From a checkpoint of a small contrastive image-text model: 6.19M parameters.
Rows from block 3 of the text encoder of a small contrastive image-text model, named by matrix and row number. Rows with one number belong to one neuron. Each number is 128 + 24 x the weight over its row's rms, rounded and kept within 0 to 255. All counts start at 0.
After each neuron's rows are labels from the 100 texts, of 14976, where the neuron reaches its highest value: "tokens" is the input token at the peak. Only what is clearly more common there than usual is listed. The data: photos with spoken descriptions (Open Images, Localized Narratives). In brackets: how many of the 100.
# fc1: MLP up (text_encoder.blocks.3.mlp.fc1.weight, 768x192), inputs 156-191
# fc2: MLP down (text_encoder.blocks.3.mlp.fc2.weight, 192x768, transposed), outputs 156-191

fc1.116 [156 118 147 108 106 112 130 110 128 106 147 125  96 113 133 134 165 134  78 172 112 147 106 111  89 128 130 112 121 169 111 126 154 113  99 102]
fc2.116 [142  42 132 121 114 151 138 121  97 155 150 137 174 119 117 125 133 113 132 135 134 122 153 116 118 109 111  76  93 168 161 145 101 141 148 152]
tokens: "many" (35); "group" (27)

fc1.13 [142 143 164 116 105 126 110 150 118 127 133 100 153 108 129 160  93 134 114 150  92 178 176 134 156 145 131 173  84 102 137 133 150 118  71 130]
fc2.13 [134 117 146 120 143 172 108 151  89  97 139 125 111 107 116 109  98 156 121 177 118 150 148 127 136 169 111 147 105 121 116 154 125 153 125 145]
tokens: "many" (38); "people" (35); "image" (13)

fc1.63 [165 123 120 153 128 139 153 101 149 119 133 110 115 134 181 107 134 106 121 113 123  96 107 182  93 136  86 125 149  92  97  93 102 149 126  92]
fc2.63 [123 158 175 148 108 126 177 120 117 126 114 120 105 102 150 152 109 102  87 119 154 141 116 126 104  91 163 123 205 133 135  96 149 113 104 124]
tokens: "." (15); "," (9); "is" (8)

fc1.353 [152 145  89  86 161 126 105 115 137 158 144 142 125 107 122 159 127 116 153 106  82 128 120 146 134 125 117 118 137 129 173 124  98  97 128 130]
fc2.353 [127 130 110  81 160 111  98 134 107 113 137 149 161 118 140 122 131  90 105  96 135 115 129 111 130 112 157 111 160 152 116 141 158 167 136 151]
tokens: "flower" (29); "in" (23); "we" (9); "can" (8)

fc1.501 [117 142 143 115 140 126 131 112 133 153 124 115 127 125 117 152  95  99 136 105 131  85 132 149 113 142 115 119 144 109  98 132 161 125 123 128]
fc2.501 [135 115 125 138 130 111 127 127 125 116  80 147 186 141 143 116 118 115 161 158  74 151 130 136 142 154 102 163 103 133 122 138 124 123 153 140]
tokens: "people" (67)

fc1.665 [120 161 108 118 131 125 181 128 126 101  72 129  94 135 158 160 133 129  77 151  83  96 119 105 101 134 175  94 148 113 148  71 161 117 145 149]
fc2.665 [186 119 139 133 147 146 162 116 120 118 146  72  88 164 111 177 168 127 102 147 111 102  81 140 132 110 132 150 152 136 137 134 149 165 119 123]
tokens: "playing" (56); "musical" (19)

fc1.456 [104 113 157 143 132 108 140 108 129 159 113 139 167 110 116 108 138 195 162 131  90 135 160 157 118 122  92 104 133  74 118 125 149 131 119 139]
fc2.456 [118 130 127 149 144 125 127 119 132 139  87 136 132 131 121 129 157  83 103  88 105 108 127 182 122 136  77 113  92 148 105 133 160 129 103 155]
tokens: "." (18); "i" (14); "a" (13)

fc1.391 [160 124 106 128 177 119 149 134 116 132  99 121 111 132 158 141 110 128 135 142 134 133 144 149 117 127 128 121 135 121 158 114 122 176 115 124]
fc2.391 [155 135 161  81 149 154 143 120 120 138 147  98  80 138 118 147 136 101 122 149 127 137 129 155 123  99 130 172 140 122 121  94 158  98 145  95]
tokens: "playing" (47); "musical" (9)

fc1.740 [133 180 105 155  86 148 115 120 166 130 129 173 157 154 140 120 120 119 123 130 126 156 141 159 120 128 190 125 104 151 141 127 108 169 156  96]
fc2.740 [ 98 109 135 124 134 103 124 129 139 141 107 124 128 101  88 156  86 147 189 104  86 144 104  95 165 140 156 120 144  84 145 152 142 124 142 113]
tokens: "in" (38); "there" (21); "this" (7)

fc1.752 [123 144 116  93 100 119 136 127 146 129 114 143 122 136 108  95  97 109 159 145 108  96 118 146 122 108 112 165 158 126 125 122 106  84 123 123]
fc2.752 [103 147  93  99 116 148 143 149 117 185 120 150  90 151  93 100 107 136 123 147 151 124  80 146 139 133 100 155 119 117 144 134  96 128  80 142]
tokens: "white" (97)

fc1.367 [124 121 121 134  98 147 121 117 112  71 123 130  94 127 127 124 116 169 138 100 101 110 101 154  94 140 129 171 151 145 146 128 146 141 149 128]
fc2.367 [184 118  91 150 168 127 148 128 139 101 121 115 160 144 111 145 148 127 111  96 105 177 165 100 130 133  89 173 126 126 152 145 122 120 137 104]
tokens: "can" (11)

fc1.129 [120  78 137 106 129 115 128 108 134 151 150 124 147 138 131 101 128  96 186 122 147 125 151 133 114 139 126 137 120 131 111 124 124 114 114 158]
fc2.129 [155  66 127 113 144 183 161 138 134 147 109 119 121 100 157  83 135 146 164 135 177 101  89 132 150  62 134 123 163 145  91 151 135 119 169 119]
tokens: "wooden" (20); "are" (12)

fc1.546 [ 86 121 106 167 125 135 146 141 113 152 120 142 137 123 152  84 119  73 194  97 125 165 109 115 135 121 152 116 147  61 146 137 119 117 125 177]
fc2.546 [149 150 109 161 157 115 113  74 143 107 130 124 163 144 144 107 131 151 131 158 131 137 155 195 125 136 128 128 133  96 132 118 107 108 152 101]
tokens: "in" (16); "see" (16); "a" (10)

fc1.627 [139 129 131 119 131 152 152  87 102 118 136 140 112 157 166 100 146 157  87 152 125 119 162 124 121  87 158 164 160 130 112 135 118 154 104 104]
fc2.627 [105 122 145 112 161 107  60 108 131 134 151 155 131 111 113 124  85  95 165 146 107 126 133 135 147 122 139 100 128 139 127 119  89 166 115 160]
tokens: "<end>" (15); "rocks" (13); "cat" (8)

fc1.82 [171 140 120 136 136  94 150 141 140 133 149 182 136 161  99 143 117 140 105  99 106 106  96 169 108 113 137 102 102 121 109 143 133 181 150 124]
fc2.82 [155 112 171 107 115 136 107 123 151 115 111 127 148 155 132 100  90 147 117 118 162 125  91 122  91  88  97 192 144 160 137 142 106 127 138 165]
tokens: "the" (25); "is" (16); "flags" (10); "of" (7)

fc1.637 [172 147 103 158 102 133  99 173 126 141 149 121 118 115 122 114  95  82 162 139 142 144 130 112 151 150 100 172  91 124 103 120 155 155 121  96]
fc2.637 [ 98  75 133 156 126 120 106 128 125 108 128 120 124 144 120 139 153 146 128 123 117 176 143 113 159 106 131 146 113 181 101 158 132 154 107  80]
tokens: "rack" (24); "can" (8); "many" (8)

fc1.337 [113 136  90 151 106 150 134 117 158 178 139 117  95 162 112 100  94 129 165 180 167  97 143 145 157 136 144 108 136 143 123  97 138 152 159  97]
fc2.337 [ 98 152 104 110 136 116 124 140  92 101 139 135  92 152 131  69 118 136 117 135 138  77 155 130 105 164 109 144 104 106 124 112 133 102 131 165]
tokens: "white" (93)

fc1.160 [ 84 100  95 130  79 103 141 101 105 127 121 107 122 130 133 115 156 141 145 131  97 134 131 134 118 139 138 125 124 141 168 112 125 132 141 115]
fc2.160 [157 127 118 148  95 169 108  99 117 157 138 103  89 148 134 147  91  80 105 126 153 127 127 207  99  99 148  96  80  97 115 125 107 153 152  84]
tokens: "we" (18); "this" (12); "a" (10)

fc1.115 [145 185 134 104 113 153 127  83 106 134 140 142 139 145 109 141 116 130  76 131 182 144 132 107 108 124 166 127 177 131  99  74 126 109 109 114]
fc2.115 [170 125 108 113 151 108 109 121 174 141 114 159 174 172  89 124 158 121 181 132 139 107 125  85 117 132 109 101  81 126 118 102 150 120 117 107]
tokens: "<end>" (85)

fc1.496 [141 149 137 119 106 130 138 139 150 147  89 177 166 142 101 131 140 150 117 149  85 163 165  91 149 112  97 118 129 120 103 122 143 136 164 165]
fc2.496 [137 128 130 100 138 121 162 135 136 148 142 146 147 108 120 150 133 109 138 100 145 193 166 111 117 114  98 103 127 105 148 116  84 136 119 149]
tokens: "there" (14); "buildings" (11); "this" (8); "image" (8)

fc1.91 [145 137 138 123 134 137 118 146 128 131 157 115  81 132 108 105 101  98 137 119 129 124 128 138  97 155 104 119 115  87 109  95 107 158 163 145]
fc2.91 [126 151 130 111 119 126 120 143 149 177 129 162 105 169 144 123 140 150 101 152 108 111  90 121 126 180 147 140 127 109 122 151 164 133 122 122]
tokens: "white" (46); "and" (9)

fc1.708 [103 107 124 128 126 178 156 164 116 133 149 154 146 119 134 147 125 139 112 117 136 177 126 102 141 122 152  89 144 112 140  88 118 153 128 114]
fc2.708 [156 113 112 113 153 193  98 117 140 150 135 105 112  86 153 114 121  85 121 157 130 137 115 183 117  93 142 152 156 122 122 157 105 120 143 166]
tokens: "." (14); "see" (8)

fc1.152 [111 120 134 105 136 179 158 179 113 148 101 145 145 157 138 113 136 137 122 121 108 149 127 128 110  82 114 137 140 128 108 155 144 119 190 129]
fc2.152 [123 123 121 152 117 107 148 173 127 176 141 114 152 119 115 121 130 160 130 150 167 165 138 128 104 124 171 146 139 150 146 170 101 113 141 142]
tokens: "of" (37); "we" (7)

fc1.673 [128 138 136 123 117 104 107  68 116 132 128 100 159 108 125 119 104 124 150 130 127 132 123 138 130 145 135 157 108 137  52  87 151 126 130 163]
fc2.673 [126 143 121  87 157 148 129 125 118 136 159 146 178 142 147 134  93  97  84 122 176 105 101  98 131 121  88 100 115  98 110 112 115 104 123 131]
tokens: "of" (9); "picture" (7)

fc1.118 [149 122 141 229 141 124 100 156 135  97 171  93 122 104 111 102 120 122  87 146  87 137  97 112 125 160  89 148 114 146 106 140  95 124 146  79]
fc2.118 [151 104  96 177 130 100 108 156 165  84 157 109 142 131 103 126 166 104 106  90 145 115 166 116 119  91 117 115 185 161 146 133  76 123 155 135]
tokens: "can" (20); "image" (13); "this" (8); "there" (8)

fc1.760 [111 130 130 131 128 124 104 134  94 115 129 114 125 113 164 134 120 133 160 137 103 128 132 161 136 113 155 132 118 123 158 134  89 124 128 158]
fc2.760 [157 103 127 104 103  88 131 137 130 140 147 161 133 134 108 118 133  84 153 170 119 170 107 100 149 100 111 115 122 123 116 128 138 149 116 116]
tokens: "can" (12); "image" (10); "we" (10); "picture" (8)

fc1.663 [152  93  88  79 108 122 143 123 124 147 166 165 174 121 132 102 137 123 101 140 104 122 144 144 152 114 149 133 143 103 123  85 104 138 169 116]
fc2.663 [105 104 127 124 151 122 101 100 124 109 114 134 140 145 107 176  96 139  94 106 124 150 118  89  63 150 177 117 111 151 130 149 169 136 153 115]
tokens: "playing" (10)

fc1.38 [108  99 117 119 117 141 155 150 127 166 118 146 131 145 133 136 145 121  85  77 165 140 137 139 157 129 177 123 154 117 184 151 123 143 124 120]
fc2.38 [ 83 142 124 132 116 124 143 167 139 114 140 110 139 138 110 119 146 112 143 144 133 118 158 146 188 153  89 160 131 185 139 154  88 137  89 114]
tokens: "people" (91)

fc1.609 [155  94 144 109 128 162 145 166 103 159 126 145 120 147 135 112 110 131 148 139 130 132 115 138 135 166 135 133 122  92 100 118 108 138 129 137]
fc2.609 [160 134 128 145 119 110 120 119 154 142 160 147 146 132 133 159  77 141 145  97 132 112 123 114  84  92  83 120 122 134 142 171 158 138 127 131]
tokens: "rack" (40); "in" (19); "many" (10)

fc1.593 [151 114 134 112 132 110  85  99 106 110 127 130 166 125 162 115 109  94  96 127 165 152  91 107 145 142 157 100 116 105 140 108 124 133 135 111]
fc2.593 [126 110 137 164 132 154 164 107 120 115 150 158 116 142 150 151 107 147 119 154 102 170 136 166 135 181 162 124 121 123 124 153 123 161 170  88]
tokens: "we" (12); "there" (9); "bottom" (8)

fc1.295 [126 146  93 121 145 145 122 139  93 188 143 109 148 123 134 128 115 107 147 142 144 166 121 133 149 131 160 108 158 109 113 100 100 134 149 133]
fc2.295 [108 132 157 144 100 115 124  70 180  73  84 142 155 128 145 113 123 137 144 141 145 107  81 131 132 142 127 131 100 137 131 118 133 135  96 125]
tokens: "." (32); "a" (24); "and" (21)

fc1.712 [136 133  83 186 113 145 119 238  98 132 125 148 140 134 144 155 118 156 123 108 130 132 166 141 137 138 107  97 149 137 108 124 165 103 132 118]
fc2.712 [118  80 110 124  93 124 100 164 130 136 104 109 117 163 109 144 124 156  98  84 108 166 167  93 127 156 152  95 132 127  98 170 134 104 161 120]
tokens: "wooden" (19); "brown" (9)

fc1.78 [127 100 170 160 129  96 136 111 103 113  89 137 142 121 157  97 104 127 157 162 148 134 113  93 133 123 131  55  74 147 154 164 102 126 183 120]
fc2.78 [125 119 124 135 171  99 138  84 115 137 135  77 140 130 167 130 112 121 155  69 149 116 121 130 131 123 131 133 132 114 105 111 155 109 157 130]
tokens: "." (12); "," (12)

fc1.672 [130 123 124 112 154  92 158 157 141 151 124 124 118 133 123 130 139 163 119 119 115  63 168 134 163 121 107  99 149 139  95 141 119 115 157 107]
fc2.672 [121 149 101 125 129 131 142  97 140 128 138 162 121 114 115 119 133  94  97  98 142  83 112 109 110 146 134 138  92 142 143 170 146 122 113 146]
tokens: "playing" (39); "musical" (14)

fc1.139 [144 136 127 109 152 153 116 127 137 102 127 128 120 133 165 120 146 106 144 135 127 187  93 144 112 120 136 153 160  95 104 132 102 155 112 121]
fc2.139 [118 124 115 150 141 114 145 134 146 109  93 151 173  80 126 201  97  87 120 129  98 141 111 118 120 145 204 133 156 113 127 113 113 136 117  85]
tokens: "there" (25); "in" (25); "see" (11); "this" (8)

fc1.630 [108 171 159 112 122 153  99 113 128 118 118  97 120 133 133 165 134 131 138 108 162 160 127 148 115 122  59 113 127 161 118 168 143 140  89 118]
fc2.630 [133 126 114 103 115 146 131 140 150 159 128 150 114 140 110 117 100 105 142 170 128 172 122 112 124 125 139  98 151 127 137 119 130 180 151 112]
tokens: "there" (12); "can" (11); "windows" (7)

fc1.718 [136 155 106 132 144 105 134 132 156 103 108  99 144 140 142 120  85 115 147 142 132 128 124 140 139  83 143 128 143 111 149 128 118 157  61 122]
fc2.718 [162 141 117 143  67 109 161 160  91 140 134 192 138 115 130 126 141 107 125 110 159 170 134 107 129 126 156 174 117  96 105 112  72 100 143 114]
tokens: "many" (22); "road" (14)

fc1.713 [115 101 162 131 137 122 114 126 116 145 154 132 177 117 151 120  92 141  97 141 138 111  95 158 108 110 104 124  93 139 124 130 159 130 140 171]
fc2.713 [144  87 122  72 135 143 117 145 151 167 132  99 170 144 109 141 124 154  96 126 144 141  94 111 118 113 128  88  81 112  88  90 105  95 124 134]
tokens: "of" (15); "can" (13); "we" (8); "image" (7)

fc1.443 [ 95 130 142  94 114  99 120  76 107 131 128 104 130 103 127 105 126 115 111 164 113 139  93 144 105 174 121 123 150 160 144 132 119 103 158 157]
fc2.443 [157 118 107 105 126 110 103 130 141 117 139 183 147 170 164 131 106 127 140 143 148 125 124 171 109 132 124 153  91 112 128 127 117 155 112 111]
tokens: "a" (12); "can" (8)

fc1.49 [122 142  77  92 149 115 124  94 120 131 120 164  95 119 162 133 128  78 101 133  95 163 154  91  94 154 121 100 146 134 161  84 128 132 160 130]
fc2.49 [128 150  95  80 132 150 119 103 166 137  84 152 116 135 112 168  95 142 151 121 122  84 158 189 115 141 104 163 136 167 133 147 160 151 125 187]
tokens: "flower" (67)

fc1.349 [160 136 119 132  88 134  50 103 116 120 137 123 121 166 156 139 168 113 119 140  99 150 153 102 130 112 118  81 133  52 133 134 147 142 142 163]
fc2.349 [141 140 138 145 105  82 118 139 116 145 138 143 131 128 133 137 143 162 128 136  77  86 131 121 103 157 122 127 120 146 131 157  83 114 123 104]
tokens: "in" (15)

fc1.117 [162 141 163 163 122 130 115 122 109 104 102 117 110 129 148  95 121 110 136 133 126 115 100 128 179 111 155  77 146 145  98 138  99 153 163 132]
fc2.117 [ 96 139 130 147 140 158 132  99 125 103 107 105 142 183 163 142 110 142 175 145 130 147 157 119 105 100 103 131 116 137 131 129 163 127 137 144]
tokens: "." (12); "this" (10)

fc1.285 [137 174 156 169 142 125 136 133 107 158 123 105  77 135 133 150 122 102 153 111 151 183 117 149 111 147 125 114  83 117 155 136 122  86 155 113]
fc2.285 [151 144 161 113 131  86 159 120 150 187  98 131 146  73 126 108  95 139 138 144 160  98 114 153 139 165 103 130 134 133 109 140 173 116 176 124]
tokens: "can" (20); "are" (13); "," (9)

fc1.326 [132 117 112 154 130 115 153  92 119 118  95 116 153 115 124 131 121 166  88 128  89 139 123 143 111 153 155 185 158 133 151 142 112  87 152 107]
fc2.326 [101 136 131 133 167 147  81 115 116 101 186  99 130 126 108 125 112 160  90 117 142 150 135 184 155 120 135 110 109  96 122 132 137 150 126 138]
tokens: "there" (17); "can" (17); "we" (10); "bottom" (8)

fc1.6 [140 127 146  97 161 172 163 116 152 119  89 104  74  79 145 137 179 110 105 162 138  99 129 147 108 126 104 128 144 100  96 146 167 100 106 116]
fc2.6 [141 140 155 150 160 104 157 137 119 142 103  97 105 145 143 148 127 109 125 115 113  95 119 189 143 113 147 151 141 128 149 108 116 112 137 114]
tokens: "of" (7)

fc1.484 [113 109 171 122  99 157 152 142 100 120 115 145  80 187 142 145 126 123 128 136 133 149 140 175 160 146 160 158 139  98  91 133 139 163 112 131]
fc2.484 [119  90 131 139 124 134 122 172 145 133 165 159 127  92 105 150 145 162 168 121 151  93 149 141 147 131 126 173 130 132 139 134 114 159 142 138]
tokens: "people" (91)

fc1.224 [180 150 152 116 156 126  86 128  79 126 124 126  96 125 131 116 156 109 107 103 109 149 177 157  97 176 140 150 126 139 178 116 131 118 107  92]
fc2.224 [152 118 154 127 140 123 116 116  97 146 102 174 136  92 137 145 130 101 139 113 146 113 118 109 116 154 151 157 158 127 114 141 145 122 150 129]
tokens: "white" (40); "." (14); "is" (13); "this" (7)

fc1.29 [169 132  78 136 147 138 125 103 109 117  98 102 179  98 102 146 164  92 152 148 135 109 156 134  85 157 191 112 148 136 149 139 149 152 116 147]
fc2.29 [132 110  67 118 123 130 113  90 158 156 109 164 142 134  94 165  88 158 148  88  76 127 132 113  89 150 144 113 165 125 138 107 146 147 123 130]
tokens: "we" (11); "can" (9)

fc1.513 [130 129 142 154 135 109 106 100 148 104 149 124 122 121 144 146 104 214 125 148 138 148  82 124 119 158 125 119 133 138 115 107 129 125 120 102]
fc2.513 [121 137 127  97 166 102  89 104 147 156 170 146  66 166 172 118 132 170 124 134  91 149 140 130 155 122 140 133 137 158 121 125 101  86 177 140]
tokens: "playing" (80)

fc1.710 [115 100  57  99 156 130 101 102 108 107 154 123 128 136  96 112 151 128 122 120  79 116 105 126 117 178 170 160 130 128 136 124 137 125 135 143]
fc2.710 [141 110 128 149 122 141  94 128 153 148 155 132 112 120 129 103 110 126 139  97 156 171 163 131 171  99 192 145 160 137  83 142 118 169 136 130]
tokens: "playing" (51); "musical" (14); "holding" (7); "person" (7)

fc1.700 [149 115 122 141 166 118 130 155  87 110 151 130 110  84 120 148 137  99 158  93 104 147 140 150 126 130  87  88 130  80 132 144 153 141 118 148]
fc2.700 [135 106 108 120 105 143 144 143 129  99 119 143 142 140  94 142 105 121 109 122 153  76 167 140 106 119 193 100 140 177  83 165 152 140 123  89]
tokens: "." (13); "board" (10)

fc1.4 [118 133 181 114 116 136 182 147 161 168  76 137 160 138 142 122  98 153 109 137 113 143 135 142 117 106 108 122 134  97 120 150 139 152 126 133]
fc2.4 [133 175 106 168  99 178 126 138 113 127 133 121 140 168 118 143 102 135 127  94 128 105 113 125 161 172 164 139 133 134 142 116 128  99  99 123]
tokens: "on" (33)

fc1.296 [140 156 154 145 133 137  88 123 130 159 116 135 126 152 128 138 124 112 148 169 118 119 126 120 138 131  89  77 113 144 121 118 134 151 163 172]
fc2.296 [111 153 175 100 129 148 139 126 147 145 149  95 119 135  73 195 114  90 145  85 130 133 146 105  76 131 103  73 102 175 141 160 128 168 172 101]
tokens: "we" (10); "are" (8)

fc1.733 [106 127 115 139 155 120 121 142 135  93 104 164 131 113 115 138  79 149 103 149 153 148 129 139 132 183 130  93 100 144 104 123 124 130 155 110]
fc2.733 [122 132 131  86 134 128 128 104 179 100 154  86 125 126 142 141 141 148 106 159 168 137 146 123 163 127 126 115 136 121 139 125 106 108 145 138]
tokens: "on" (10); "see" (10); "is" (8); "there" (8)

fc1.40 [123 111 101  99 126  83 167 127 118 111 147  90 127  91 116 117 129  83 100 125 109 144 135 102  75 105 150 170 101 147 126 107 138 105 150 146]
fc2.40 [140 126  88 208  84 148  98 146 130 133 150 105 140 169 144 129 150 133 102  81 109 156 126 139 136 124  98 108 117  77 130 102 135 149  74 107]
tokens: "of" (15); "," (12)

fc1.10 [120 160 102 145  89 109  91  97 151 143 101 120 104 100 136 148 135 169 128 137 115 140 104 154 107 120 121 138 101 107 163  85 147 103 128 115]
fc2.10 [153 145 134 106 131 171 157 148 120 153 179 171 144 179  89 168 135 154 104 117 105 125 145 113 125 126 127 130 126 112 151 116 117 113 122 119]
tokens: "there" (10); "i" (8)

fc1.717 [154  77 117 124  83 152 131 118 162 112 152 114 113 178 146 137 137 152 122 143 141 126 165 112 146 118  98 138  87 147 125 130 132 133 154 108]
fc2.717 [119  94 157 127 141 168 135  95 158 135 171 119 103 116 120 110 152 141 128 135 126 103 180 135 106 144 153 167 125 121 136 111 146 126 129 137]
tokens: "in" (78); "we" (8)

fc1.45 [141 115 133 140 135 120 123  89 104 134 148 107 132 128 137 126 129 117 132 106 150 150 137 151 127 156 124 103 107 124 108 106  99 142 128 101]
fc2.45 [173 115 165 123 126 129 148 153 122 192 108 144 156 127 147 141 122  78 102 113 131 130 105 117 110  91 149 131 152  52 130 116 127 105 107 138]
tokens: "on" (17); "<end>" (9); "see" (8)

fc1.287 [157 130 127 137 173 137 136  88 117  78 113  84 117 135 169 118  87 132 133 186 135 126 122 144 102 141 151 158  97 111 108  99 149 130 138 140]
fc2.287 [175 113 118 134 146 139 168 135 155 139 102 135 107 156 150 127 152 112 175 117 112 107 117 147 181 152 120 126 136 132 146 138 125 120 120 125]
tokens: "playing" (50); "musical" (17)

fc1.150 [136 110  90 126 119  96 110 108 176 105  94 150 145 162 121 121 146 132 134 154 133 202 153 119 132 121 168 114 110 132 148 129  95 142 128 118]
fc2.150 [ 98 139 131 110 123 135 141 124 159 154  97 170 139 119 144 125 134 112  95 107 132  98 107 110 134 113 140 139 108 108 135 163 144 110 153 174]
tokens: "the" (35); "a" (13); "yellow" (9)

fc1.638 [ 83 113 126 146 121 117 130 130 129  96  74 117  97 123  74 109 138 118 130 128 131 160 130 119 127 137 139 132 137 114 131 145 150 107 125 116]
fc2.638 [167 115 120 203 123 117 112 150 165 176 132 172 144 124 142 140 131 128  89 138 141 116 108 155 158 106 126 127 135 170 128 121 142 113 134 127]
tokens: "people" (45); "many" (23); "group" (16)

fc1.104 [109 134 110 109 113 115 170 112  96 130 150 123 165 155 125 186 162 148 126  81 173 135 120 173 138 115 138 142 106 124  93 121 112 126 108 156]
fc2.104 [ 85 134 121 100 124 111 117 120 136 178 153 141 127 112 129 121 129 120 105 131 143 102 140 113 138 139 113 163  79 166 129 115 153  97 133 150]
tokens: "people" (70); "persons" (9); "number" (7)

fc1.248 [141 116 124 108 148 127 115 151 147 166 113 102 114 104 108 141 125 123  85 134 137 114 159 165 125 100 145 142 120 110 126 155 103 171 133 105]
fc2.248 [149 121 174 146 158 142 134 125  51 112 123 104 100  93 184 109 106  97 105  90 116 104 185 161 129 107 132 178 133 127 134 115 148 152 145 157]
tokens: "of" (9); "side" (8)

fc1.565 [117 107 129 140 150 140 135 105 133 111 177  77 164 142 111 112  93 130 172 166 120 158 111 145 122 125 163 114 145 135 118 139  96 102 117 177]
fc2.565 [136 116 120 111 116 112 120 114 102 109 126  77 155 143 160 132 103 151 164 154 105 138 111 116 131 131 166  79 141 100 105 119 145 122 112 113]
tokens: "in" (11); "is" (8); "on" (7); "see" (7)

fc1.162 [116 134 100 144 106 148  89 151 181 111 136 126 116  91 107 123 136 158 106 132 112  83 133 152 125 136 133 124 114 127 112 130 133 136 144 144]
fc2.162 [130 108 143 141 153 125 134 132 153 122 123 131 134  95 134 151  98 149 114 132 103 103 123 117  92 125 106 144  91  77 172  89 117 106 132 160]
tokens: "of" (15); "we" (13); "this" (11); "and" (8)

fc1.640 [129  64 119 144 166 118 152 167 143 141  93 139 125 153  99 152 132 112 168  97  67 129 139 118 137 103 130 118 115 129 106 157 168  98 115 121]
fc2.640 [ 86 111 134 156 132 128 154 139 133  94 175 118 112 123 156 109 157 110 124  95 116 106 165 135 146 138 131 101 151 146 139 124 133  98 156 114]
tokens: "wooden" (42)

fc1.43 [135 119 132 105 100 130 121 171 131 122  91 138 106 130 101  98 113 130 160 178 113  91 100 122 158 107 149 101 131  87  89 186 142  93 141 131]
fc2.43 [125 125 152 129 134 145 171 114 119 135 105 142 110 119 130 111 130 126 160 168 133 135 114 127 146 109  60 178 130 139 138 116 149 159 148 153]
tokens: "wooden" (21)

fc1.240 [131 117 146 100 157 161 121 124 107 139  83 107 125 153 114 133 117  78 158 143 126 158 140 124 135 142 120 117 119 129  75 171 132  99 143 124]
fc2.240 [ 91 138 123 117 148 127 121 127  93 102 152 124 113 142 121 110 102 127 157 126 124 147 147 110 139 152 151 152 171 142 122 157  61 146 160 115]
tokens: "can" (9); "picture" (8); "," (8)

fc1.675 [122 136 141 138 145 126 148  72 135  99 144 140 124 108 143 124 119 121 126 138 111 155 128 148 132 123 140  91 128 101 105 100  82 113 129 140]
fc2.675 [137 150 112 145 137 116 127 138  82 156 113 134 118 142 136 165 131 146 120 153 136 145 131 123 113 126 160 149 159  85 215  98 136 155 130  96]
tokens: "a" (23); "in" (10); "of" (8); "we" (7)

fc1.527 [150 133 112 147 150 147 114  63 155 123 112 103 129 142 135 153 122 111 103 122  81 182 148 145 102  96 158 113 184 170 141 127 109 157 114 123]
fc2.527 [149 108  80 154  96 128 148  97 143 182 126 152 130 158 141 141 117 114 123  83 122 174 156 126 115 151 104  78 116 140 127 110 153 143 123 164]
tokens: "on" (18); "is" (16); "in" (13); "violet" (11)

fc1.267 [144 165 121 122 155 111 109 118 110 154 146 128 133 135 112 105 143 147 108 109 126 162  97 134 154 172 106 124 155 149 157 101 126 112 132 125]
fc2.267 [124  84 144 132 122 146 137 143 162  86 120 111 132 147 136 159 163 164 146 127 107 117 135 129 134 135 142 123 136 120 135  98 147 125 155 131]
tokens: "can" (12); "picture" (9); "there" (8)